A small segmentation model, trained from scratch: batches of 128.
Rows from block 7, named by matrix and row number. Each number is 128 + 24 x the weight over its row's rms, rounded and kept within 0 to 255. All counts start at 0. Numbers have three digits each. After the name is the row's rms in percent of the matrix's.
# convs0: first depthwise 3x3 conv (model.mid.1.convs.0.weight, 256x1x3x3, trained with AdamW), a 3x3 kernel
convs0.0 079:118123129097119140097075121
convs0.1 055:158135176150147149115130150
convs0.2 094:142151171126115116153147164
convs0.3 129:168114147156114121172128135
convs0.4 059:160186128152126132141131126
convs0.5 047:138131178121099165129124111
convs0.6 034:089136113118122144126183132
convs0.7 132:093101087144147154130131113
convs0.8 043:127107170136144147103100157
convs0.9 075:111155137085139149121167118
convs0.10 037:081157124156129116119115158
convs0.11 052:163138181130117154125113123
convs0.12 041:112127108117128141115077090
convs0.13 079:121119098115161140080110137
convs0.14 080:122127187114117157115136145
convs0.15 051:181109142141120126134091142
convs0.16 213:145116128151111143176102155
convs0.17 047:170170148107112126148116122
convs0.18 052:169125093115140126117157159
convs0.19 041:099134137160091123117165147
convs0.20 055:163127127091108154113101152
convs0.21 060:147162142151124131113155172
convs0.22 117:124118168124111166122107164
convs0.23 110:127105086112114088119153114
convs0.24 053:105102140145135147084102104
convs0.25 176:125112120125124131184163149
convs0.26 074:144112096090128156150128097
convs0.27 231:098113094127139151096133094
convs0.28 057:111155114138123132143089174
convs0.29 218:104106095115118106097101103
convs0.30 132:126119151130106182124107155
convs0.31 055:141118127074125165116121106
convs0.32 020:127100082131096121117130160
convs0.33 085:139152100105141110155152091
convs0.34 051:121113107177139122132169144
convs0.35 041:149142113138095095154118092
convs0.36 090:180158159128121128112110131
convs0.37 062:086147140109133110172127114
convs0.38 030:101127117108152115110180139
convs0.39 025:120130129129129070143137167
convs0.40 032:117131158151154139077130142
convs0.41 052:148156138123101118161123172
convs0.42 116:143111108161111124178110120
convs0.43 072:155104128109162103145100153
convs0.44 180:126123074131142100132134093
convs0.45 059:085121121150132094104100113
convs0.46 179:153128118159113133174101146
convs0.47 032:151134123116173132081137118
convs0.48 077:130114147168119149175128145
convs0.49 062:109097086133115134165143112
convs0.50 106:077131122153148124090120125
convs0.51 156:120098090112136142101098103
convs0.52 048:104097129176126145159124135
convs0.53 075:065117128106133144114118127
convs0.54 080:109138171143118109123144171
convs0.55 093:148090133158109125155104154
convs0.56 081:178107149132125120165113135
convs0.57 107:093124093096137130091138140
convs0.58 140:089105119083139125154142133
convs0.59 104:135119120169100156138148163
convs0.60 058:167104107124159154105107128
convs0.61 139:091146113107149115109167110
convs0.62 143:132137118114142102104147074
convs0.63 075:149088115134115120170102112
convs0.64 071:105130136115139141064123135
convs0.65 055:143130132060119121121116130
convs0.66 039:146142157179133120132144157
convs0.67 090:135124086137101136154114168
convs0.68 063:162159100115133137103110096
convs0.69 101:104132078118114102102133108
convs0.70 037:109122132146114087127167161
convs0.71 172:108121115148147145089098095
convs0.72 068:109131128152117113179100151
convs0.73 137:181112135165120128147116119
convs0.74 106:097165097149132141104128101
convs0.75 078:160083147131112162137113137
convs0.76 071:106103123150150135163164151
convs0.77 064:115130072104134128119128093
convs0.78 025:123103092135153155161154117
convs0.79 060:141137128149088144172135153
convs0.80 087:129138155122139184121118159
convs0.81 021:159145174143157120128106115
convs0.82 063:122146120168156141112141170
convs0.83 117:154160162153145143148155136
convs0.84 104:120108089115106097111099108
convs0.85 032:101109129153144147074128128
convs0.86 056:076118138138114159117098128
convs0.87 028:102101129089116092115111148
convs0.88 207:136122130111120114161167172
convs0.89 112:144134109121137162104088095
convs0.90 111:119124083112134103116124083
convs0.91 070:100140092150142123166116152
convs0.92 104:131137158155130168102102150
convs0.93 118:122143163136131160131137178
convs0.94 155:123133122135140133075089103
convs0.95 109:134108102106148091127128085
convs0.96 069:143151162139138147102093099
convs0.97 075:156144097142120114142144081
convs0.98 075:148138144152114167147107164
convs0.99 072:100138107125151104097166107
convs0.100 082:139089148160099149154119133
convs0.101 099:097095132096125147096105138
convs0.102 068:124144118169138149082138108
convs0.103 116:148128130101118122166159167
convs0.104 199:123136157119129171124135176
convs0.105 072:114151186127120121123109153
convs0.106 048:128149073104126121151120151
convs0.107 057:108124115092157106122126084
convs0.108 039:104117104147126095158135166
convs0.109 066:078151122106121140156132103
convs0.110 071:114106127127145143191131120
convs0.111 088:094134098103141094099135111
convs0.112 072:147080131086137112135111120
convs0.113 085:156147138150117132132153180
convs0.114 190:083119127096107103117118100
convs0.115 107:119105130123116138154086170
convs0.116 085:153088102147148141150138100
convs0.117 106:148107145164110143164104148
convs0.118 143:146167159103107098135142140
convs0.119 040:134157089144094164124124132
convs0.120 117:103151111091145123093152112
convs0.121 088:169167152101110119141125117
convs0.122 056:073123126105101119107133146
convs0.123 057:164156139148105168126129148
convs0.124 128:127126139142116151164109178
convs0.125 158:136113099137127109098092091
convs0.126 072:139129079127156094120150140
convs0.127 161:132116172134121152139125176
convs0.128 164:119111127130125134173163167
convs0.129 222:132131129132119120170165171
convs0.130 129:176105122151114125168124132
convs0.131 054:158152159150139118166125152
convs0.132 046:111151141099106089152119101
convs0.133 092:126140103164111134172103144
convs0.134 061:108126081091149142150137135
convs0.135 043:117145152071107117125147125
convs0.136 106:094084094149133145132130138
convs0.137 101:152125122156106158155090143
convs0.138 046:104092144142175140124111142
convs0.139 044:093107116108136143155142170
convs0.140 055:112129158139119141128117187
convs0.141 099:138117147154109155144124179
convs0.142 076:137135132152160169101097122
convs0.143 099:159090136145106149139095148
convs0.144 117:069109141115120139101119132
convs0.145 047:168144157113097112110148145
convs0.146 104:141135163149133168141134166
convs0.147 146:165124140159114146162112155
convs0.148 205:168148158149138140165144130
convs0.149 155:128111111132150165116100085
convs0.150 097:102090082135118128151141136
convs0.151 052:088141131122105148113092158
convs0.152 128:111094099112111085123123108
convs0.153 096:143118106156152122179141142
convs0.154 159:136117154142104146140104178
convs0.155 058:102108165151120111110123089
convs0.156 060:094118101135148151097132092
convs0.157 074:138089174129110151147113134
convs0.158 066:139157137135154130150169093
convs0.159 045:130118118092138135070133116
convs0.160 049:102123092121107086146135104
convs0.161 118:105119122166137143089100106
convs0.162 122:093113080125148123140158129
convs0.163 043:106104109111165137164155122
convs0.164 058:110095133119136106097087106
convs0.165 083:110096138162109094101111136
convs0.166 013:139117119123117095082160151
convs0.167 103:170098134126153123133097157
convs0.168 101:142154179131120111158147138
convs0.169 049:141163151099122108156143159
convs0.170 058:106137162133130090114097156
convs0.171 053:168101107139119122130095161
convs0.172 159:118139091124143092111135087
convs0.173 041:128101137132123101071144141
convs0.174 060:129171132084121122092130123
convs0.175 041:131137141125141106165155175
convs0.176 158:126135141123118108171165163
convs0.177 054:080143115116135114090105118
convs0.178 107:131093149110136147109113175
convs0.179 110:111168093098147116106143127
convs0.180 076:105156127129105151093164111
convs0.181 034:131179125152149098114110118
convs0.182 080:122136174144121098159137154
convs0.183 070:153086126119143110142101163
convs0.184 137:134115147149108148172094146
convs0.185 078:172148119097121145120124091
convs0.186 047:151126084098089126143134129
convs0.187 147:119115137149144139093098084
convs0.188 044:142146113105107110166154160
convs0.189 029:094099110092124146136157144
convs0.190 094:136120097172094116151137113
convs0.191 143:132138135115110100153162172
convs0.192 198:142145161127127133174159151
convs0.193 039:125101160090117136123098099
convs0.194 056:112105174102152159124121125
convs0.195 083:087164117126154155152132118
convs0.196 139:178160160116117120127118114
convs0.197 065:106119107077112107109105130
convs0.198 037:143149153130149148148134180
convs0.199 163:137132128151126145169146176
convs0.200 099:104133099075148109117125137
convs0.201 060:098089084126131116112149128
convs0.202 043:158141124082126115148107096
convs0.203 062:132137108157121114182133102
convs0.204 050:117162092105119114097104111
convs0.205 079:169106155144109143159115145
convs0.206 103:114105102162149153158147144
convs0.207 080:128114139104122111150142186
convs0.208 067:083092122104125125128120163
convs0.209 042:092096100108129121112131090
convs0.210 073:129137124131107148136087177
convs0.211 053:122107095119120119157158168
convs0.212 091:110098123183105137126126145
convs0.213 125:157137156138129141143153177
convs0.214 082:114088112121097114088108127
convs0.215 055:081116107134143130132106168
convs0.216 108:139147134147142128157175161
convs0.217 050:122136113150106104169163148
convs0.218 100:157105134155115163110095113
convs0.219 041:121153107149144124106115076
convs0.220 073:148159089170107132127134123
convs0.221 175:139108149146097149153093154
convs0.222 098:132111122134148151149169170
convs0.223 112:138147142120110114153161175
convs0.224 045:123144078141132093143149146
convs0.225 091:100109090141130137092154147
convs0.226 114:127128133108115103167154170
convs0.227 105:155148164112099123168130129
convs0.228 054:134132128106153152086099099
convs0.229 040:083165113116119102140106127
convs0.230 200:108144095107152104108155100
convs0.231 082:177130156144133122151129163
convs0.232 046:167154139089145134156131113
convs0.233 096:151114137155107141166092145
convs0.234 146:119125123150150136081092105
convs0.235 112:161105159158105146144117149
convs0.236 049:102185152135146127118119118
convs0.237 170:148139134105101096166148150
convs0.238 114:123143104115122099128108074
convs0.239 188:137132132118112115171166163
convs0.240 146:129131171130118162133118172
convs0.241 144:109109089114116096115114093
convs0.242 056:143130187104140123123139153
convs0.243 069:085127143156111123087143137
convs0.244 227:138145156123112100151158167
convs0.245 132:135111106143135123100083092
convs0.246 068:167159122142149125119166152
convs0.247 072:141091159133113163141136160
convs0.248 055:096114079139141131111109102
convs0.249 103:148173173138128112123145137
convs0.250 090:098126095116136100086114114
convs0.251 044:144100128093112104105141166
convs0.252 101:084103096124118096119116114
convs0.253 107:082138112122155108093139113
convs0.254 161:100117119111121150089091106
convs0.255 140:117127141139136142091091086