From a checkpoint of a small segmentation model: 12900 steps, 16.2 epochs.
Rows from block 11 of a small segmentation model, named by matrix and row number. Rows with one number belong to one channel. Each number is 500 + 40 x the weight over its row's rms, rounded and kept within 0 to 999. All counts start at 0. Numbers have three digits each. After the name is the row's rms in percent of the matrix's.
After each channel's rows are labels from the 100 images, of 14976, where the channel reaches its highest value: "lies over" is the class under the peak. Only what is clearly more common there than usual is listed. The data: aerial photos of the United States (SatlasPretrain).
# convs1: first pointwise conv (model.decb.1.1.convs.1.weight, 128x128x1x1), inputs 64-95
# convs3: second pointwise conv (model.decb.1.1.convs.3.weight, 128x128x1x1, transposed), outputs 64-95

convs1.18 078:573457508550498442463475448452522478472397571507587423505520532564479527472499445544539453492484
convs3.18 081:523544574530488525507452514524501509521497421518473495515477497488469581529444447453526524424520
lies over: park

convs1.125 087:577509481516495563550491474478473499527470491521435487527500500428534435506501613479505526539486
convs3.125 079:550444502516516485489505489487566481536465504576498539481469501479444455452597439549491427554565
lies over: building

convs1.16 084:517445507601540528420475544506558503526484427484535531484522557524518592502497548518547553471634
convs3.16 075:448618490518454487482531472464524520501512464510501504521493545447483482525524542491455506540384
lies over: park

convs1.94 111:481508490497484463580552483525506464463450536440480466512570483500512469525463514397506497514526
convs3.94 090:535471458521551509504458470570491481575417543443480544465486472473524510493541529459516482483552
lies over: crop field

convs1.102 112:498362531512452519501505512689498485518527486532464461466529515466537443535479481513517550537474
convs3.102 123:542457529460527543505438476396521555432505495496499588469469448559492439582508504501536541406511
lies over: building

convs1.29 076:523503492484467491502520516514461458518497549534453533478492497511519560565548508505571516487369
convs3.29 075:509535490448470491479515456465506505463543527494481521516511503483510493464583555493461467581575
lies over: park

convs1.104 096:446476523522519517563497500511529460492505492471507461508455482558495562483531578445531488504524
convs3.104 092:468450557507515450529478543460535478494536489473464500462551527394567460450571495524590493484492
lies over: building

convs1.96 064:520544487520483446506564518496470522442561524547435510541493514448452529579510484499573488464498
convs3.96 057:522513497502510539529414536556521525510508555461492456530544510534522489496482457553435450521449
lies over: park

convs1.13 101:483487525494485507492520509451455487535567528508479470509475486473461481498524530574487464545500
convs3.13 099:471454480485432551539448473517487472510532492476429439509486513463573506553520506421559492547498
lies over: crop field

convs1.7 126:532498466522520493421551489459494521503495544487482516472524520512494518531583459480524533482490
convs3.7 114:507497509488490497448537452578467488500508447555521485539508487488518537480466454493427540497440
lies over: building

convs1.43 092:494479563474498503468462528515568459437494505514508487509524518533516483531490506460530561548480
convs3.43 105:548425591556533478529491438516430498470551495476483536556469479584493548459469535419489498570546
lies over: building

convs1.84 091:463517493452625493403537479493501505483572508463497489545448483471604414467475491461553481505450
convs3.84 104:497541409435510458539544484412515560451502507455500555498502429503537510504538488481504464483575
lies over: parking lot

convs1.49 097:467487492521531474508438471565559517504516507519503523530494496582542411492480488504508500464472
convs3.49 099:482544497424537507414437433514494567491420449544535469578555524560501523491452491484477503417519
lies over: building

convs1.8 104:504433504485539534492490490536547522527436511513468630612573502483473533455591503435481546541497
convs3.8 093:491526522483545475454482502529450501506491517550457482502499546497502456463479493494450490499497
lies over: crop field

convs1.119 098:535563484475610492461532484492511470539557510481532500488471541523584498513477530445529567466521
convs3.119 098:498441529408456563547438497512467541556568521492453461568518511507455512507499486418490527511548
lies over: building

convs1.19 072:512491516605575579525468501478478488429566532491417451511499523497444526521499496536576527466504
convs3.19 066:512485452521507546490470445511482492524486412549483500478494520499495528476530518514465536479526
lies over: park

convs1.46 101:528520487500549521466498588441547475521476503510489450479476481403571396467494428502544523533511
convs3.46 100:485463571433523476486504394501510484472464480528499490570546481511564482527493439499504495493502
lies over: building

convs1.60 060:498519499608517481475465449528465462551533516488655475543472505423424503537512485500516465533513
convs3.60 063:499496443456492477501462445492517524484511577518499514553438519517496471426467485455429504472461
lies over: park

convs1.21 082:450498498515518525537511493529528558466426518510663496518520536521435491558514482513540537484610
convs3.21 073:485521531446513473467502521513494533466516506539444506414540494486503551571492475498528507508608
lies over: park

convs1.117 108:479508546527500542509464504521487551508475458459576559568456394471478477552546474500504509587508
convs3.117 101:475481467519435470537535506431559503497499509539502442485537524555479490541473508474525483408545
lies over: building

convs1.30 100:482496553458573471592470488528514560521474508516476460546561499607470404567539557525480535529475
convs3.30 114:517530485524558486473490593441499547447512490518452495525467541560442509530518554523424554484512
lies over: building

convs1.66 061:517545519557591541532499451492494535486481469524521511532492479503340527527506537400582511506521
convs3.66 058:470497484488566525477459434559484570471475508492505535574492527503497499483506506489431498434497
lies over: park

convs1.116 100:530487522554456543509509540454544422517508512478503516484455435549510500472495535410463507571479
convs3.116 094:546454517509514547530535475446405587502557510434481475495476480521536497485415506506464483514513
lies over: building

convs1.105 104:451518485542484524491510466515506521424373496479433455534406559485486482515482489466515481540521
convs3.105 098:472487477454476492525506519488522449419515496537500458534487502521490452558480471515548488552501
lies over: crop field

convs1.33 104:538541499454535497483485462486441477579562500531476425545510484352460477458481499509498478482505
convs3.33 115:534430493534509536471553494552445484527455512483458586457458494490500477520445456505404474560469
lies over: building

convs1.112 104:585552560496460509488387546548553473468503493431525440451545472488511460478494458479521486517508
convs3.112 084:526529521452481518452498489523458505501465550471524496440547497497530497550540490527554563508537
lies over: building

convs1.38 063:438429493466454494496544476530502463477492433480541490489437516496478496461530543586512498540404
convs3.38 054:488526528464570517476511492514449478504487507514495463441439512468481522548499493471493502425487
lies over: crop field

convs1.122 083:492499495507507479553474490471501502408527508464302460465487511492593483450517544507536476537443
convs3.122 081:531519497535550570538536395427525512520515437532486524478468471437484493552509466484492478499553
lies over: park

convs1.39 111:514531525487464518494492502498496556523484514502482497569447490482513473516486535638501496485474
convs3.39 091:534499489478532499513479527514432450498448582520462497412487475484501456483527468532532549542480
lies over: crop field

convs1.5 102:504512527489530467450548497448533486526523502524534463545467485471550508494530527483471489529541
convs3.5 128:506448572469469510489506476557474495555441418481547538479527533545559525554493475523521459477561
lies over: building

convs1.35 120:457350447474498554559550501503472498518497545519484431560500563504586474484462469480528562491513
convs3.35 111:486571495472527501515564594570499461488513441532514511481497492476522439511567489448466466488474
lies over: building

convs1.124 084:558461512446442500505536504513505509455533539496551465581420591565484572510497497402557465502517
convs3.124 085:506492509493506528481467507471480480483514539518480571481487493507484553546510567484587455597467
lies over: building

convs1.103 095:514521572527464490475545567459549447473517511447498451533482545564481444501508554502563521486508
convs3.103 092:545502505487518497478581582491527399562513395522506533482437561529470412554513518544528491523544
lies over: building

convs1.24 092:535485489484567592471487498493485561499489503519533512538537475490554465482521430512477547528464
convs3.24 080:506462484500559566494434495616528488483429428458510503481526495509516513551462505493498486559420
lies over: park

convs1.81 098:529562600455472582555433481487482502495516519481515494518514551495446462531482483520504561513526
convs3.81 092:504444464414517570464469491519524484453485490507472604504512544458484526454504516505518491476455
lies over: building

convs1.108 112:528445508501457514537486469589514513506449398482491483488525464521487486519577498535505510560495
convs3.108 101:543518522568532534512482472431416483498443515482496496507519495516553510484400503502412559515517
lies over: building

convs1.51 085:499476511505499491442449498484546502462494532496468443526482508503584509550517530464582462408396
convs3.51 092:521511518546512499524524455509520447402567433532488516498496446496504554450428485445397542528583
lies over: park

convs1.95 085:446569479501503494568550480473500431538593545442501491536517508560606506553488522426508519468469
convs3.95 091:527531475423470464474464558450542428487463542473532545509507508550499485533550474450519484469456
lies over: crop field

convs1.115 079:414592518483514463503550472517491494473598499520348544507507461478561530525468473504515505518436
convs3.115 074:491511474582595447483507508624473500503501504509522466494530437466520442494500498514547495543461
lies over: park

convs1.79 070:537451494469475464343571496482444511489445518481552483499501549454459486543546514496559527512444
convs3.79 066:564470511562557570527440519515553541394476439511446573469510470440487506529567478478512526474486
lies over: park

convs1.90 084:492587472502439388497513436460492518441526455484465521515518535475491509508469468518498528488420
convs3.90 094:393534504530447412467464502517488529469518519445482481510540398482500516553496514469580494566488
lies over: park

convs1.120 111:487548506476494408475462474521495448519445485493495457504533457515409522455491454503524440532494
convs3.120 103:492546537545592527525450535424536497462447467564501471548474466550493459504542584502521472477520
lies over: building

convs1.28 104:499517556514514549467527529507500614499500509500501461520479546512470498461507553517518510457504
convs3.28 087:541525458460584553464477583470477447498492488477465468495457519429507479519517459453555481518466
lies over: building

convs1.126 116:529520497501504606622589494431418524492479460475490534464488440452495537517476517477500364462533
convs3.126 122:495482461544543536456513351510497505519595476544504492522540494455541485552470513461480542507544
lies over: building

convs1.40 061:532448507501490524481483492466460489455440566510610455446475467536439516531500480482497502522421
convs3.40 050:559438475501492547510491497436527506445506420461457506497442504448490474539518459495513470484466
lies over: park

convs1.27 070:530509498514498557468463453576498438483515462495546483477579505519549524473466520533550468455538
convs3.27 076:541523427524477494438533560472441476460466465477426553528447472485486517488485526512517480460435
lies over: park

convs1.11 103:495540550528477525564454477497524431474532534484456516517436509521523480527605477485503513509418
convs3.11 119:475526518554482423494457515512501449489486482487496414569512552482496485511462482514501499477517
lies over: building

convs1.63 092:520488491491468459472502430437438427528527430512502445514489466497488532494465497543524507498547
convs3.63 084:554525443515506561430472505525534527464552478475456555492462552494487553445556455545459478540442
lies over: crop field

convs1.114 102:420522482457507520450519496540430496514446512468508485470449513421483599556537523465515469435466
convs3.114 093:511470568551534495468544599468506428516522467538440465493500574556466417491527526489487448518497
lies over: building

convs1.55 106:493518481500466501541485487450516497546542486519526526502606424489508530532498508433537489487540
convs3.55 090:488451451557612495544486501516488509529539579496501467497500514473480497515520458492469509516507
lies over: crop field

convs1.4 084:551477500465433517471404505466495458497434458515489491557447508548526528485477504537517571538499
convs3.4 093:540491497458515544484443520446473594455500512506507557448455502540530516444507520536528472541516
lies over: building

convs1.32 064:446477488516463522519511477445535475438558473481496449486527545561599516525540442590548515496452
convs3.32 070:545503499474482491473501458435483512493579482489499445510456493505505504586507461505490556448515
lies over: park

convs1.1 095:427518520444500523496546507484529618552442476540537537546424525482505530542484467539510503483550
convs3.1 097:492418454486523409497435467464519503470535454524414510505448472539495521499481506497523520538558
lies over: crop field

convs1.77 085:559511483458486488428530483499533499579491514534554499549493460569515496511524465548543495530445
convs3.77 084:488517549568501551550488631542448507514529545519451526499535446553488464485457538506513458500498
lies over: park

convs1.85 103:530521482468512461537511472543454518419412456531495463556469540491397531461459527503516532513515
convs3.85 090:475498414466503499497552527567462524416480531480508488439456498521457464528508487517474438528503
lies over: building

convs1.12 105:476541462475504554492400480444476581562498479487517533537458468550628360490485530563506492565514
convs3.12 102:508561487548446452532578464515514483470445511476491471491462497492551463531502520496494509452488
lies over: building

convs1.56 089:479514543508526445486469468485505536577443520478613452493491543479544408560480525506532454520385
convs3.56 112:457485488500540547484444510483480461462509395514512447494571493477511562547514517526444512593552
lies over: park

convs1.57 100:534502448512475504507560516571472377476508505500492455461559519544496482489500478547578480533510
convs3.57 087:504457517441494537504427489421504627497499445435517552470507427525508475477518500523499478526483
lies over: building

convs1.15 093:454515472526512584529574559484494526454452580439484488532568528474484538401607493483519494561489
convs3.15 081:542510463542506475490587422533571501593558514487476501472498493507502479486446465450528492529512
lies over: building

convs1.44 078:537509461567473502435522447506458507518478537508616477521506501487413473530505574482565501545474
convs3.44 088:487462486501462485512512518526469478565484581462602507527514489517522483447461566499509450536505
lies over: park

convs1.50 114:400519457477521355462444504508491496510482542481506445456433502494473485482490592494509487472497
convs3.50 111:500477547539468571509543479485492478487544491568452486543539555554522505430502528495517469487555
lies over: building

convs1.70 070:578507471550476512519477486483512459475481575478598459515474476493517513513504577478503495534485
convs3.70 062:456529467511466473461523434499521459469469494524568464497539424489547484467549536514440498530518
lies over: park

convs1.59 078:515452490586551456512532414505544458507448465480507462499455496497515532493514475514542480519495
convs3.59 069:504527549592540555484493575513559469498493487494461525507558512433399497493546574486547559521469
lies over: park

convs1.91 098:571435486438548520482489483498514495516437464462501480497541509455504483498521531555541521524446
convs3.91 104:462511449485474558518484453518536515432513492509505498472511484510509512495509510484489445542500
lies over: building

convs1.17 111:460548363465539512527477521474479499491489461539496478550555481545449448526510479522550499503476
convs3.17 096:573516550503459484498505475465506518496468461493494534495513567507546463433470417520578458448463
lies over: building

convs1.111 064:504494490572500487507502503483492522548543445544468474495486488469517512533487461554597479441460
convs3.111 060:525507474422485472476505546481512532523532540474525534542470501577500504468517447564508464550430
lies over: park